{
  "model": "audio embedding model",
  "n_mels": 40,
  "hop_length": 160,
  "activation": "relu",
  "depths": [1, 2, 1],
  "stem": "single",
  "widths": [192, 288, 432],
  "rnn_residual": true,
  "am_softmax_scale": 16,
  "precondition_frequency": 25,
  "one_sided": false,
  "adamw_lr_other_params": 0.0014,
  "epochs": 2.0,
  "warmup_steps": 240,
  "adamw_weight_decay_other_params": 0
}
Rows from block 3 of a small audio embedding model, named by matrix and row number. Each number is 128 + 32 x the weight over its row's rms, rounded and kept within 0 to 255. All counts start at 0. Numbers have three digits each.
After each channel's rows are labels from the 100 clips, of 14976, where the channel reaches its highest value: "strongest on" is what is common among them. Only what is clearly more common there than usual is listed. The data: synthesized solo parts of chorales (CocoChorales). In brackets: how many of the 100.
# conv: width-3 conv, stride 2 (model.blocks.3.conv.weight, 432x288x3, each kernel summed), inputs 0-287

conv.115:116194106099115168140155103064130109125142136127091104171149106101198092154102087092116136119124183152116138147091075106123135150026127099130188050099167180124179125130075083130092167149154072148099084118082092137125119130105097150169200132169109147165097113095133124120158145172137105186126184142118100108102129131078145141190155118093140103196226137157113129132093118148161126160170085121180110124090092093115134157156138186164138114101185126120135130158174158171154079107098090108177138132164164111043147125159135119091104122107116072169125195129134064091141156163104131156169093138124135073112124123163128138120156103128141221100101157084072127108134166112125125140111119140103096076175090114098124164176103157101118085120103101101152179125166150137094163153133194118151129160138119142105094112141106103131137114071083151098134144184140101148175100166166115148
strongest on: violin (100); note A#4 (78); note C5 (48); note B4 (31)

conv.155:102162102099163141074115130091184146133082111162127148128089118144206121112116142088148149182111086145149116136147125142179086129155149123110153167072115162160111132089141104129155124138121126130108137140098076176094097077122151104182111046155138066124101120107085123102116142150091208126144128197085171131116117101101153130128144116151077119134160147093155089092165099143047165080087095058129177105144131130122112073142115128120137189101109127128161141108216116145147166111105139126095171128121161153146146099136131150093051129090144063149162174096149125133153074119074113134180082119089177213115126135126109115088117101216174101104180110115101144141096184155172123053114191107105116142158126105168134161189101150131115113089092129137064097105148189151079122115169112130152111137114190126099126082111142133122090068096118167177115152090068106145141106104112127143
strongest on: violin (100); note G5 (37); note F5 (30); note F#5 (27)

conv.95:164128186150088154100129137085126145132117129183164113202140062138188100147123124164095184075147035147181187088145161152114182134101095078130117125133099107137143068146144141162195129117100137185120151139150111112173176141095117126115164085169070092172135125179153132100137076122068158094097142145072165121162110115144159099127106161130155183156137129161138158133156148177149180125121069076169073119100114130110124159145083090181127151162155148113098128092158095116101123169085112184122116148119136118109106110099119106153102122133143100143110181147086144101164126129156129097171146073156125124115168172139171114108150120096150185150131114129076155114108203171097120140115183102149133084201126178092148084161129137121101085136211158192140086143120127116135090153147139121132113071108181154149166113078131144142108152109111152054170136185117137112202077149146074150
strongest on: violin (84); note C5 (26)

conv.137:099100120072071164042100131102121150128144156153172155109099128172060111112140234109104123178168137081130155089126130153116144147130135237139186126099183118075121169087127164126160148158124171070112141185065126191148165093163082113093158122156202199134123141120144142149158157134153140066111146094113159079106150136076100131135110164152082147156133174105125126095143169170104134111144120097045098152142096105130129117121113160152132121128085071139151093149137137153162169100162087086145127085085099155163098167069124093177116139138134139091151118132192106127080174174099107119083121130090151139152103117098172078121130207117129188144130116134125129167139139125117124133096143104084177128179158117127155156097098160183117120123120137168102176084089140157145139142178108116125111128138124132108157094095127140123110039128155160130120137152122142183197137125143188083
strongest on: saxophone (99); note A4 (30); note G4 (28); note A#4 (28)

conv.430:094112175143132163147167171124086188069105096137106176166133142086094085137113100113120086098218142130148156090112162205070127128112151097155105136130069148112102126110113089141144144128095132115153153149119093175139105063109086137075100109141156112093098116104136121118116084117119131095183106115127172109124108139088107149109106119115120130116120114114060025164142110126138192069136120138094116084146132119146120035095136123174137106146144125059116119153086138107149119164082086129087151140118101169095200145124119072136098141139126127188136153123136083168152165122192123152101166128087171153101220093172124139136190112142131104109170070109114124098046099132120177086147140114069104105149136091116072208099125120153141122085072120176128121117126181160076119175116120173163123192162179185062117138109078158101074160121112108113114132129115115138119106128130133104
strongest on: violin (100); note F#5 (50); note A#5 (40); note G5 (39)

conv.215:147134161104112162096166091139118120146116119126076131167150150212107150136097167184112149131075106063189154144099162116135143128146122143147126134142107138165158107148117115154188094141117125207126122183059100132141126141119106135188131128140100118166104151118100104084165147091067137087108109061100188153129134128158141122195114135117073110129109111159142095168023102231122112142059141161106146126119130086086087123121100134176123137129105152110157176089151143134128100116123140132091173095133205121147150084127142151132126152097150161152134136153057158161107097123059152139116103097150118121103144189154172105112127121132157103126165131112137077162147169082145064096231113104090134116108136138182174100153105129159151093186151173143083117207114149161169144137108175130091088128095139088168096085139128127190157081125114202145146133135181107155103138096139118068
strongest on: clarinet (100); note E4 (56); note F#4 (38); note F4 (38)

conv.187:144146118163142146191155155116124080054139149118155145100172155149080092167145137151146097178161115117135104136109123170147142136152122136129157147123122116158122152146156092171164102110083150105092133124144070119100208139112138167115126143114142161161140105124139112122119136079140068112185161129122116079079140181107153141176103097139098110125110105180089141091182150091143102129106149128126115151084128085142101065083156187103150190118123089102087157145124102125142184149154102095125167145135157122101135132176119156161200071146062228154112112165140217131123178122108194130183105124102092164135107175146118097150116137145134184155104143135152203101180161103174045178151180126096110174164088121115130165066129104118166148175135093189133154111190160104144132114102122156157131138122136115096128129186069135110110170068177092134152092139136172203094099098095086115
strongest on: oboe (95); note C#5 (61); note C5 (51)

conv.268:101118129074089140134115127085128149103117146137187143165108103120104145127117092180096094126175081206165100091123099100102169110143126108129096075140136102161156148152107171117061127145107104200086166121115173120153146140143131128137162159095140154190118075093131135125076119194132102147177135104163128148134118127161107174149112118132136121198095115067128096105128099158116132225150073141133180143147147116156129095115184161090106159095147112127115160148141103052094160142080155149168141187208162148142146187153133149116238110108100094129093078130160127178193134130123208136129124183111111114178102098149111137133139116143153110098072215107128148184170135094090152145149107176133088135155125145129174114142123100152133125141088151096152144063089081129143116104182141157147138146127109118158105089139084070161114105140123184137132134183152145107120124096228091141
strongest on: clarinet (75); note D#4 (41); note D4 (37); note E4 (33)

conv.55:157151134180136168102061149111123127115094084148214167089110159164162074155114105156139141103152117160140132134153138127110084103138139171154123149127135122095144173150146065180095164123136137128141110112105132139109128122197135103132154132098088117126145121097142079119074134118154101112073107156154194149152155153096097094162048112126131118145125107137115215128139164141097141168131158127172143132107166104139098142101076085163114172095171139129134106110169136113074106130094015132157120148107146116203122114186130173112159129096114073096114118085172158125194085139118091151119105188078145163129141158117134192145151154198149112117085122177118139115122157115111167143114141129149189151146116142087115143181165123132080137162166114158140140087154139116138126190209126126094191097110087192064166102074105113105108142117080160094130108139135171129195238147136079143
strongest on: violin (63); clarinet (37); note C5 (25)

conv.279:158115093121127134169130159093123212182073106120125129173086123130102197137067131085116125133087115113149087138098120112159119171175099105180109165103135130150088105180171199146141116172094187130154175110116161131138097128098135132103179119091127117114118163160129155155134141142180107208122131130161113123097128115122130160105125086125102134096144166138167158138115133142133070128120112134042137147131122139124141172123150074169119106145164049111144109145145117098141079166156153070073116169150125126081130124162127116164151111037168124129196095090103074122085111085103115066167118086163132101134162122146126189162085129124114134079137188083082165134114082143215147080163088149189169120173151166094114103111148185096110092124092117075119122105162118126196087089167118100109086096104157192149081181134138125182123126120145121065103126159146152147080156107094166116
strongest on: clarinet (98); note C#5 (48); note C5 (35); note A4 (34)

conv.237:120168141138084168143124142132105176093181094189154135157094077124152086116064092151124157077070101048154132148176153174091094133117137116121171121133110104133118152161159069100088107144124149171141094125134094170122081113168140124179110149091120154193119147159157164111134130136122145110150118174103136107160139137153126130116075159132130112112142084097134187203124169145144073170131145113170176064143176098162141088173125174119104166102154136138138151137168146134145098108129145134146147122144122089127170141123150117122155139200131164122128100103130152187097125074120156106141096138139186177138151146199115154138098130092120065111151149116167094091126149098105163103138137119070127115122178154138137140087090039179172173113130152255133121096160106166154149164147112211131123152137135087090108119149168101120043150081167166118155086119175079103099091102151063111
strongest on: clarinet (38); tuba (37); note D#4 (27)

conv.391:146180079144135072096142116098160183162087183138120181071176147148149115149186107128083101126140188172165109074074112093125144112146139115089110090094174104142053133123180105184060140102114177159130127181151150172097154098130119115164107179106163132126130131130101079161110105145153127122147159153154092158114131155157165135158157178131153159136177168098130178103164094141066114138118082160157139117159151153137127140155168121113176160133179195117119156140131132141103162106153138132178138124119203144163111058082207184112147136129184136122132094175105195149154071167145166074138127139110121201162188119082153129139112103142102105115095160138145159088146111164132054151115185135135149181134151136204162093191135096148097112202151139143116070079152151144147138129136109104158132137109141149084148111097141153096098133114141167089118142101136131122144184097166169074
strongest on: oboe (79); note C5 (68); note C#5 (42)

conv.262:041140083146150145148074122097120123118176136153118109098125095124181152130088150127117148154088100093114128122122112189140103117103134141148148152154120113163112089078142136121103149117116086145118194139103119211169136080155159179120140121091153106114100130155054158090152127153137107170098146133124162103202148134097122196145116128195142100115196132130113103120146119120107128116054126092086115140131138095151088143146163104110129190104114118163133140128221110165078197107130166122111125168138106154133100131064112103139152111112112094093157137190146152061126098091104122130186120092109067067148111181146121168117136045074142130081134142062096105135095153150129169070142099139131181089104091147155114128223170105124088161152122088179172087167119174141103151099128160046141184098124166200105155124114153135125144104119080158114189138164148163091135113166108141129
strongest on: saxophone (49); clarinet (37); note G4 (33); note F4 (33)

conv.361:147149076095127126076114113113106142086151126158144117137129125102103100129097097095188078110126105062125119096117131162119118188109077108160134155137133136129101161146182183083163165139118118144126134092145111163240143124120146126126137132104129187091157174097197165144125118178143135117177136127220147075069140125113154174139104088155189140078173105118185165148120128110053086119137119109125100068149099156120151145120137129151130166165131110099118135134121095050187132110104124125104142136086149156151128139094146086111126091118089111139146080108142105130142132106129173128113138106108119133106170116187106125162148113109079221082121120144179109143070073103159142165095107176153151085149155087138118182107249100115138119113143052081148162133114095082091064148128213117129180147117092183141104129146118135144118106139113177095122128142119060181145147131121196150
strongest on: clarinet (86); note E4 (62); note D#4 (38); note F4 (36)

conv.306:164143136172082124128098114134089168167149079086111131083116150139139129082089148152135075099117165148214140107197089120122138108152140131139120184198135140179115127105107125157138135102140122154162117085144189132114160108053139053089093154120099168156166094118196074105155097125123110152111123132158115132141100172149071107112190142119128082104142122130089103137138124132127119180132123109131119071104125088157104104216082140140113116155183207149112148138119129148152108191139190142134145132179227118126130108115159117182166121156047145130107121125122174074113120146097091114093107070115127087131111128128143108121110084107153096090167157132152121120115180233147148161243172143187161126107109176130139132083127192134118166172155142138130191145148087138142093096067109149092118124101158082134116147141085134126166131143093143154167113100132075127151123156097105113
strongest on: clarinet (93); note E4 (55); note F4 (43); note F#4 (40)

conv.9:143156154129092114114150150127104098171120151172173122117135151154160148143116099146129107131130114140155118118127106112187079121144121155167119172109171090153108211138220132156108101106113173113164102104087149112227140140146145192171125101144179195125145182112093121114137092114076134123113161076139123104164145101147129063144098121187116149124114134058165139126083167045074139192131102084057182112155195111160142171086111105179156141137136086077074151118140093093157093119106135129175142101152148132071114103153134159115178118139127164144083098149147131099127087086127167144095127188123126169168110117130157129154147113112148118121123126052183131117142126149140063148152100153213190123135142192152063084179162128125105113155110138121136125124111080113180197112080109139147106120077156121132028133151102148158116150119067161101156136105110092143115134147111133158
strongest on: clarinet (72); note G#4 (45); note A4 (38); note G4 (26)

conv.159:139099087097178103122178178077110088160092075093117168148098167103181178149131125123143187106102094070157113123153125125194143125119135146176139198105077098087122164114149124071076070100053154115041113119144126112117144091114134150155130142111174112134157115137165127127098105115125123134187086101108169137126117158103103108184126107175115107135155105144143125125165093112087162161108154153108167111150103147210123169181108110130134147125215058082139154118150150200113204156128142074099146184126102151098147131158132156059142106159147127111189158103119124123139077141162187176148149110161095135148152111100153100133131127090104202151175113131135104090067136183129096089107130148090161104143046146160137063180118129169102145139126108139132134125153148133162126119146150139146126217106114129093159041119139150144122101169090159104175157080137159135099137123155149105
strongest on: violin (48); clarinet (30); note C5 (25)

conv.405:119095120152118117138087169187041155096171108113092163126135101080168083184156139096140086046156169204184177132115088125106184124137140098156105083155113116096142161082137106080091149131085173142171156154114093036106110118134174167131088108116132165083091127129130138129113181149099149155111127126183140085120146168182089161149132124107079130134134186121156120110104158154149116126137136145119159169086134057174082072134122132191161127122131097145134128090089133142095095148140143149122115121133120165094054217129152171141136150107120159205098153078092126164125174157120165161100123128106114100128195123169096146097130154148077142126133118170141107148104136108187095170074166148145154078112123141104187113121122137128163131129117126069124135099140146134103153118207098109163137132176164072134160125138200141147083114100120141110068163118179113113135228125123122152
strongest on: violin (100); note G5 (52); note A5 (40); note A#5 (38)

conv.301:103139092149129126133173134127190116045129135149127131144148215156114134139108108066110136119073176101116158122097079181152109154096134131148122108149143133082091080122087155178112156093144112121076142156162211145066113105093088117079156119123166119099127215126108079111080188122046115138057079205146142100084102127107156087177085129164152140097146129150148119132124132154149114078150123141122121120116122096104129178118143163112123107147067111184118161129183045200119144122112115127172057091075147181131129089149161138111126134146103156139104169154150063138142134127163155148154159089113088202125142101145166161165099131130163105147136096083133128107126091135112158131146144098134126153138090089107107124125116106129174095141111087144151129155115175090062155064136130117138163129097070136118099080164136132101099096084137068195121104161173160139097193062109129146
strongest on: oboe (63); note B4 (59); note C5 (54); trumpet (37)

conv.46:134123106097067190082125070146160172109167168112172153092077130120081116160161110089101101102145168069155138113131113163097080164151081094118124094144166153110113175141138117110131128134120122171127141160114145102116194137131141188144061157076101169105112120227134109124151126129176083142121191156107159163106130153143143102114088152106095105076142119127120124144188120106099148108162132102146103116140111154122121178096108092115140118112167100103136134168143132072143186142149176096130153154139141159118141123125163139163164127154109148152170087045105107127088135175134167094177148160110087188194180110130067074110091151079126141156097102099167157034086149138120127084095069169097106102133139107128117183092184124070137172115067139127180124122073146127165059139103128155135137129066059102115173107149152163120115155112167145149158136204140107106118206155137135151
strongest on: oboe (90); note C5 (73); note A#4 (34); note B4 (32)