Rows from block 4, named by matrix and row number. Each number is 500 + 50 x the weight over its row's rms, rounded and kept within 0 to 999. All counts start at 0. Numbers have three digits each.
# weight_ih_l0_reverse: GRU input weights, backward direction (gates r, z, n stacked) (model.rnn.0.rnn.weight_ih_l0_reverse, 576x432), inputs 0-107
weight_ih_l0_reverse.78:540569590459448476521504568479576574555466491491483587531516451565515396423603543532502474477583530474560549576419468556504482600585466579605453518484471442476492502464445566543527541459387540391537547549452481517565478463520389500446562449593583473514533556525500520548465529442460489493448488634452468452581540493489609472
weight_ih_l0_reverse.79:514481477409442474440537535430505429491454429497542537515441498479423600476530528531549502465496497468484402615507602506451563530436576473507549541561440443474546466500520504454591532524444497557462391422450460454548504534503492474464420410468486474511526481493501540514487495539436393470509487473367621478511479464485439548
weight_ih_l0_reverse.80:507498598470425501513526500523423567475557520527495460548450549407464540555434531489491505522558599462486455413530468550493523493502526431500563600565431475501473570487449445355557528456588446574504486548568548464507481530462513489491412521448538487449508473511507551481495558473394564517461536559598492562551444607469496434
weight_ih_l0_reverse.81:423459525506495465453519440473533439588546462547523525548467453562470400525439473489528485533578517544557482461435515499495454439535496487442586511551516513563459457490482491460545504486521429494419517586521537492524589524573451592455562490567464497522407491509450520562486406465514435488497387445567541522505553480534431527
weight_ih_l0_reverse.82:473458422494559470548511499507548443500540559437509561463441478519476481553536407493498481498426561524458527505518504606540442516543502517501559491544597520481578475577559468404495473620390476455477459479465433506479459469492514579490451445506455476527426503428506515450457574513568409536515463451477523464504531514395553423
weight_ih_l0_reverse.83:440482466479477537532494558511499551539548408490480552488527518391461452517438540474423532481449492546525471424429472531519531554462488506530544531483497499512602490592411553557524569349594579501530529450461517510455592454459583514482578550490453463512419479544449530598594459484478547431541462513452559451521522577495461400
weight_ih_l0_reverse.84:448454431498476461505468503395561501484523430479475458527418487473589530463579514434513499512411522454521569454470427464423515443605499473567534513570469492486522458418540504493517447478446510517450588467439541429529532531594481517494481472430499518539418581562526451447569472445592449480494600470516496521513521521499519542
weight_ih_l0_reverse.85:536535462529453506445540430524472504463546593459461437396546531461522454557534450500439568509527537472404486518414475493494533510447499511411531432534427501522479459438565505460456460614400409574504446592611438531518552523443516543533508500578404566493516587527499499407505451505594454553491446469441564610581500505517486555
weight_ih_l0_reverse.86:564551467564528494502483580493481515500509389416519474499435516570495543381492521454530521480379478532539543495518575478502517571446465485499505503480487404424484567377463537606544427533451493445462427490472466498564471482482432556507496534588533477524564498539461570489489586509432486557472453548484481558386506445522461611
weight_ih_l0_reverse.87:516492482460553488444454489499483488539621547557500480551523525424499401492450539527487493511526581561446470476460472467473557496435498518520485476609546474572463495480424551487527453531419397489389478480511436580487546599499561515486519489456473489532376561454451437429588528546458501524526491569598558455459467417458513441
weight_ih_l0_reverse.88:483464458539529577432447536449536404483380496387553511543478432502519503477480529517363562542507451528439421489533515577420447536476540494536519503459528556539495487560527498500463602595479497456521520449417536516552518463528441506480563518564420440505405554547532490470583491473485492458465474498562504470477509437592448450
weight_ih_l0_reverse.89:461526611407609433536548575536479502525495445483521594490500395485541560559523575526500443462429453399522469399569577529526607499539438484571511555481437494417521378435452521526484496438453517378524492493514494498493478533534518543503516505582477497489449474438560492548499519579501518502483557451516540520504463527522488569
weight_ih_l0_reverse.90:507456543505496583523427516594520387452515529575551579522523461425466426472478380472467512556505552494478572602536486477476393382469425531472374527570519565488572423556556425566393528473482453547519554454488432510593502465500588461496533418428552458516481375503502513383434501517456560578526469510492472516496483527436445542
weight_ih_l0_reverse.91:488630523464491485489528514473552499452426452523480520415484542362454503519540452616485588502450522430525465395506597571501511524434406509531499480561511502454614518476504503497473541541450465495539579463584510394493474511535496541565493540478531612381510453566453555612561553498522576573528504533553487474396476498558477467
weight_ih_l0_reverse.92:516491476502508407505489539476538461522508485464462453537350521526482373571523520512544480457504523452490462620467495512532492500458508502545564446479602431504498479531445535469555424429417573416532504497483456467481488431551408468549436473552513454591489488589419502546555497374444581486533505474432508466473472462477551468
weight_ih_l0_reverse.93:532467499488548540462560506637580528506543415565552556581482546401508523511534451528522490536586559499495463504577469553585515476520509578478527388540459527515558532491473454588442449539463357510453539495479502518583512531480523546473565476417526424543476554490428488407544418513535457513455455426566465447485542504535525503
weight_ih_l0_reverse.94:516571596500498549493529520491493547497446528456509542448503555545493463472480579622550522448556528529431468635468436508531557541504457459499522522539493509427552508490423475442400501507417499533521562449439409451426451598532541468537443505563484454585493518559481485425499464461593492493376456459522483458432607534387486520
weight_ih_l0_reverse.95:531504535443437528544520528532519558489518550454489523599543477481490374497550522488498449601464600516509557423553442480380443532489412539519531561510434444445472458370455522516554475549490552463478402446622529561532523455496524548434463492525512557495495539505542470440458548508472548588387494515457483463545508504570429541
weight_ih_l0_reverse.96:504523510506477587451420539492545503495462595579455501541467608429569472559514476508526483384524568391600460455479551592472537556454417509460504502570536510477481440582477466492479545540517453532481386470514428484467537529455490591491534506474588552446445491424553554450478473538456517540508533530580532526527426485597552560
weight_ih_l0_reverse.97:444511425534506495467541423613473473527632500497482557578547516482471474502467495452520578606519598488528519484535497584508538534532542550556459473499449491486496474566416543471531487586459495553413457549651553490552512541451411534442491566487433554442548552495453439532548438449519445490444489498491549512536452533546564495
weight_ih_l0_reverse.98:492485583521540553519475359559436465433395448575502517481467505450515441382494550515566424463537426570462478468499471563514428546532554548428567543477545523501475498499503463415520565508514549452496423532539470482618469550534581504530443533539447431482568513567428542512479589558581384499402557534510467499549495446481521480
weight_ih_l0_reverse.99:483513462507565451564530562449457502492523483564563567605540549593467491544457446437691554445598432528508427515453539577530489572593515523546486520378484486504370543556526591474551466461509506559548488533495440446507572630566457476488459505580530532479479493436498450472472569447461430476580423466495557584484453491575476562
weight_ih_l0_reverse.100:499457462527397540462457561487569491475540409444605486538528581546501473517536509499500465539430398505409521440491497547450530536490496397498552490455527548464519507462382478482451577498452526430561579536581491579466544521491448533514521527437537512508431540493505468548491480488439590571479531424474553519435542440562504531
weight_ih_l0_reverse.101:531584489549452481449515460524555490469532521410473472545491443560477489526560439457458533483483471398490512476516432511443585471536409541415543502455505502511481523437481533495529387531476506452553441451440525571568516431420540438516441444446421569516489529491396508440477541529509493529453472491543554535521545493502407472
weight_ih_l0_reverse.102:595433528477462518430529598651548567485470531469524414556474466375533496496540445587528479480512467495451529459471509527529464450625421458527498502550592507436410556564555519513493563519618526500517478536495505470477536550476445497428412444477465468510409475464532515538461588502537467477568540462471619481444550485486536490
weight_ih_l0_reverse.103:477490533547462616514513388479433418529460413494431555601463524591517545472546494510492453523545528517471499442527445546584475507553540542450575563408531448529468509411500540534600525463525507503491556572592489508468548431544403477439413483460474460490473520483488503545436480555521479532560527492490575558469474526457517466
weight_ih_l0_reverse.104:457566436492493474588433479419518520535445416487428539520480468452422560493539490561467486431463501561487500466488496524451512475520482442514563536444495531533525535424511505500484504432434510550451514444591498519574506420503461552469444488521508559472555510429566491519519451550528493570531472530508566567552516404544540467
weight_ih_l0_reverse.105:528479595534498523568476573470508414500533502444527510566596509500501447508496567554504467477504493495470544491457508485516474428472463416494425477456448529455488516464433533513591472449613545406526463397502493527514461556575493447504438466555489498538481432567515446514463493456497598524439504498453476526446510473503537480
weight_ih_l0_reverse.106:510422550465539441458520468460533455419491484472560550461523449408433544557531478513514448508473547523560585530523443485446509516587555455468543490476419472495479477525533439582449492596430516493618511603502434524446457463440471458522564499510578493460521601554537633531501524463500477500432560503487466462471564450488487540
weight_ih_l0_reverse.107:440521533557443555552507568542547444530330457404462554506525444445595542544518551536477530492480416581570498423434502535429463509355588532477489562565563477571463530540443431419477425516586541557556513422450519453417450523494556550445580576545538511380455388493484517507408444456499479419467406484547404506462565446510453530
weight_ih_l0_reverse.108:445532473532471456520536506503549503463494498540388524410517520524521550554550496545517447456503543441503493566481498435560530543564512486581470432622524487540432546524530530571507494513417502483483424448532390413590466418454580552577444535426553592506570498427436553508526461392510429529491434476540490571635485526454542482
weight_ih_l0_reverse.109:408554515553487524494559571505430547540464508443522530537542456466562440494501530429419533495471515461506471485402526499451555486548552517423449432471541424491537414456454478409566437471497456427506491528506513534489652465495527501482508552512598475489449498476459451436520503555472390432504495482531444518383564552570452568
weight_ih_l0_reverse.110:466544486497515538466491511491526549542598460561457513454580472558536494509519477472460554490515466425478452524478576440418522444491424422469563531473508421526517488423415467504525477528497505516448464537491475489492393472512478453608540556378501505466534516463485540536577462502483433520409446455512567523558525533504443598
weight_ih_l0_reverse.111:511423382506528574412475588485513558547565499532506537447566553470597521469533499522428393481526537481435533573562562555577435437571439480484519406432535582450442437577553491621460525474550469468512527568516504506560506458477520472477528501503583500468464484505489501492457600422517494534459489385481544428455483476533411437
weight_ih_l0_reverse.112:457561465364522499345473542442539486562588430494529491510539517454454543474488511500465505410408512584528490521414530448514502516489490460497485446529571547479499552459577502526412499460493458530521504472480354513384525441472494515433497457574495560458394408543522524438502540607526453533490556511533491559480630518401587497
weight_ih_l0_reverse.113:567466539531591435527447525396506597488586502521517513555560431540432490468606512511485469564590498487430464496574383497462546392557434464501508588533478520459437440494540460600549435538466561476470505471436471548472572518528532598502519475520577453552437540516369580453480572542547537503438534517506569443609436458450561476
weight_ih_l0_reverse.114:465498532481497457604518455548468507612472512417464537505491518522442450477453466534539441475497567415506506511421361422517533515455469525481555583448416486495450526450529392539561522415526571405500528556492528517476453518462600536554567549562468512542504513542477492416392532494564513562491458561473474494532496591441467523
weight_ih_l0_reverse.115:506467498477494511445469486544560463522586524509487525416553426496511525477544412580454454458562489515376488391528540470552497484479490553509571451427454423515490491566418497547452484439448524491476529583466494482520394445415473529523521412455437502440439454434587510539601544462495480445535490520501568443454520487525633474
weight_ih_l0_reverse.116:510539512472549409371572446565483584530498508509551458457574497626558495513590553518443492447424468470538452433443576607569533561552509524444441439516552456539542540508606574436557431414471499461457451465496513446458462490583539539520522561456460564540454484366460532531514473478618417496511520548557516507560492375525534511
weight_ih_l0_reverse.117:446544549550490495528498530491560473506525468566473506465547528508491537465510449509488596573447494467546503564516567516527455476457443579541448508532555409565412468425495470425548533513426533472580531447532508377422490517517516510577501456610563517406467477595519388442478506438534479500539489484549508537510602491605601375
weight_ih_l0_reverse.118:454488581492474451597507471520483506508480410518550487516440489445411388525561461485602509522489438427426569526568419539513480435448448535568553486456553477452482427519463545525549489493445533550534495517506531481505533614495469534513464429419507389472574465567463466556480418475559482592520458463451559486422489487518528501
weight_ih_l0_reverse.119:557494511419546512560530487500544555577470577550437452533542560545444542503465517511483447412560526460557394468432350574547574586445449496491557568511399566437578561542518528495531615501561415440562506539406606414537469493547443584465485581384620410595452570425483451446558496496574547580527519434558527410543403491474490530
weight_ih_l0_reverse.120:398519473548449526491534484515512479410539512482492527490499441470485394501557563549498553496563536490464392555534477569580482607439508583537514458515465457575443419515586577547508522606451507473494502402437505411526484447519483530471507558573409388524473463534488535453558469415537537454493452589526440445476551610517542581
weight_ih_l0_reverse.121:492416570428556502475531470510531541537532572471557469568549468525541443529502384563552411485633541600499500519525543479505539500600516483463555520544537477538471493505539592394456537463475465499403439558487524508447473502489519445536574432551474520518493449503461424553491511473576509470460514485512509543522505476607467429
weight_ih_l0_reverse.122:583548404543534478540540499445411548550564536401478423547351450450575497533447479514486528541472538471491504523572508463554416501514467460470533487415441523433462383402486454543524587508474529480422505628465473520477428415572496488566532523512518473570521485465462500633626450467507472417552558496553443487547656548470520526
weight_ih_l0_reverse.123:540456455465523494507605568479479496494544500490572464496480439481546569452559461476516454463539516577527581582557439445513458543514491443563333499544467531396481481496530615489434473532445421549554446532482457476506500538441481406473514412527637536513457426397495516478588502552597424495476507497493576561485416430524450458
weight_ih_l0_reverse.124:445569499516483453408554453514418491472605509459483510602523514533677457550482444446440521450537523541459628486419416489491542495500573472469557466494539444504541418518528531532622567430456541490475530499541470446564447494508550543510504500493492549565435485488517449382419427511502491533484558564572522579517443486524518505
weight_ih_l0_reverse.125:439450506558521504607478604475436406513437510533616473445404503538492369526494486447483435565507570546531510419458601464444521482517529579536497526516569391472498480420430517518471482576454475477458492479484454500502570413485477410501455513513505457392513516657477421477523515534555500548455524424436478423531641486483491471
weight_ih_l0_reverse.126:514580499473495530519550512615526553616431519423528565485401548501576522538511497535406451474465472610431529503382485541464558536493394541481448460453487470487441562487555579492477446435603483503500521551467402516540510520545525504527544545430584486534477436436585516510442531509451470433442502427450526545538465426455533505
weight_ih_l0_reverse.127:635525447487486505459426411524436490527478553512522437381373453445564494518517484523456563594543592451410492466517491498497497508555493381505486549524519419328481468508487468506507478520448430485487597535504480553547420420518542508461528503450384495574526469499440578473452460418426461592457441551451546519477457578425455447
weight_ih_l0_reverse.128:402535546513497495504476564518523447518467420474509502485492567478532473483517463562448514497574474441445496515515508387548452475455536473515553434511562414462509555445521478475502567526457511574548514479507529375442418545569440554490601459556470542490506457461488492477499498412554562453514507454515472560488510461539511466
weight_ih_l0_reverse.129:513509503468512461485480500551517470442525531594610555563538554501482470477525459460389541468404470513542550539560510618380537532452457473581494495508522489556573542521429492478472509505477551427527475441474453447481494502509512523454512461588469496589484546564500466537458568521466487569510527525520493532472481480596595481
weight_ih_l0_reverse.130:413463493461513485561487502438544408477503499492535516536509577550429403431525575454512497471590555510530466556489543454608483436505503420454475407526474465437479614455528449485501563451541519523578542476509469513459439457505454522545469540616459549494508473476476480486484452466480557494547598525591466488502508510583542499
weight_ih_l0_reverse.131:508495494427591555559559566495606456461431554521441569496440456544528392496552606445557510538431539453537424468495506505452496553504504511493417542604555425491470428525518519420470503587528389449495591490589415518462487425543468487437601511394489527442515496554488515581460514492468497541501501445472463544539469468528486447
weight_ih_l0_reverse.132:516545532519530456463486521594465525506562469508522533464434539460483560480471533541471523491475494529507535558486523556541520508537498498515551415471407513449437470541538530578435518550498570461521587504471483468475481359413415502526358468648457418562426472471526528435433530439483506546547531378540566489508509491531470561
weight_ih_l0_reverse.133:500513562431468470507503541562503568474509515519566509466518496570572507530492473565509451376433431548539420495602503574432489510448469548507554543470485512559467544442485488538475494575479541494531498492417563460501407570551483476589557566453512442431541437457538435516528543502524503485496495480459495547516564530518442498
weight_ih_l0_reverse.134:489555543506489416467509445533480479489638454538473409462434572522458564508512504567501577460498600407468573527449536520606496445527535496516540403482469553480566479432444491520584594522459501589497447559527578432422503455396465524545462460441542596477515492527490515444565541575575563529604499525608540443576537524528525551
weight_ih_l0_reverse.135:473543452519517451495601447482549522600516507487444433389489492491581559521616489547586520516448479532470452494459489448545524539494468441463459497581506540442489524421638477432456533469542597586540494543565555563488493494534559556525538456552502534535474400537469588556473460536509477457440434640497438477506473457499547547
weight_ih_l0_reverse.136:432493584511574598576517541576525519403396491563429434524520554597542533484538563395585487495540466477515465512542523611556455434483497527507426539517626514508575482575495523462501594518541428442552513482539412519514410608530489467457470443507624486475448443508518447508637496502467447439513615570502534493510499413523409523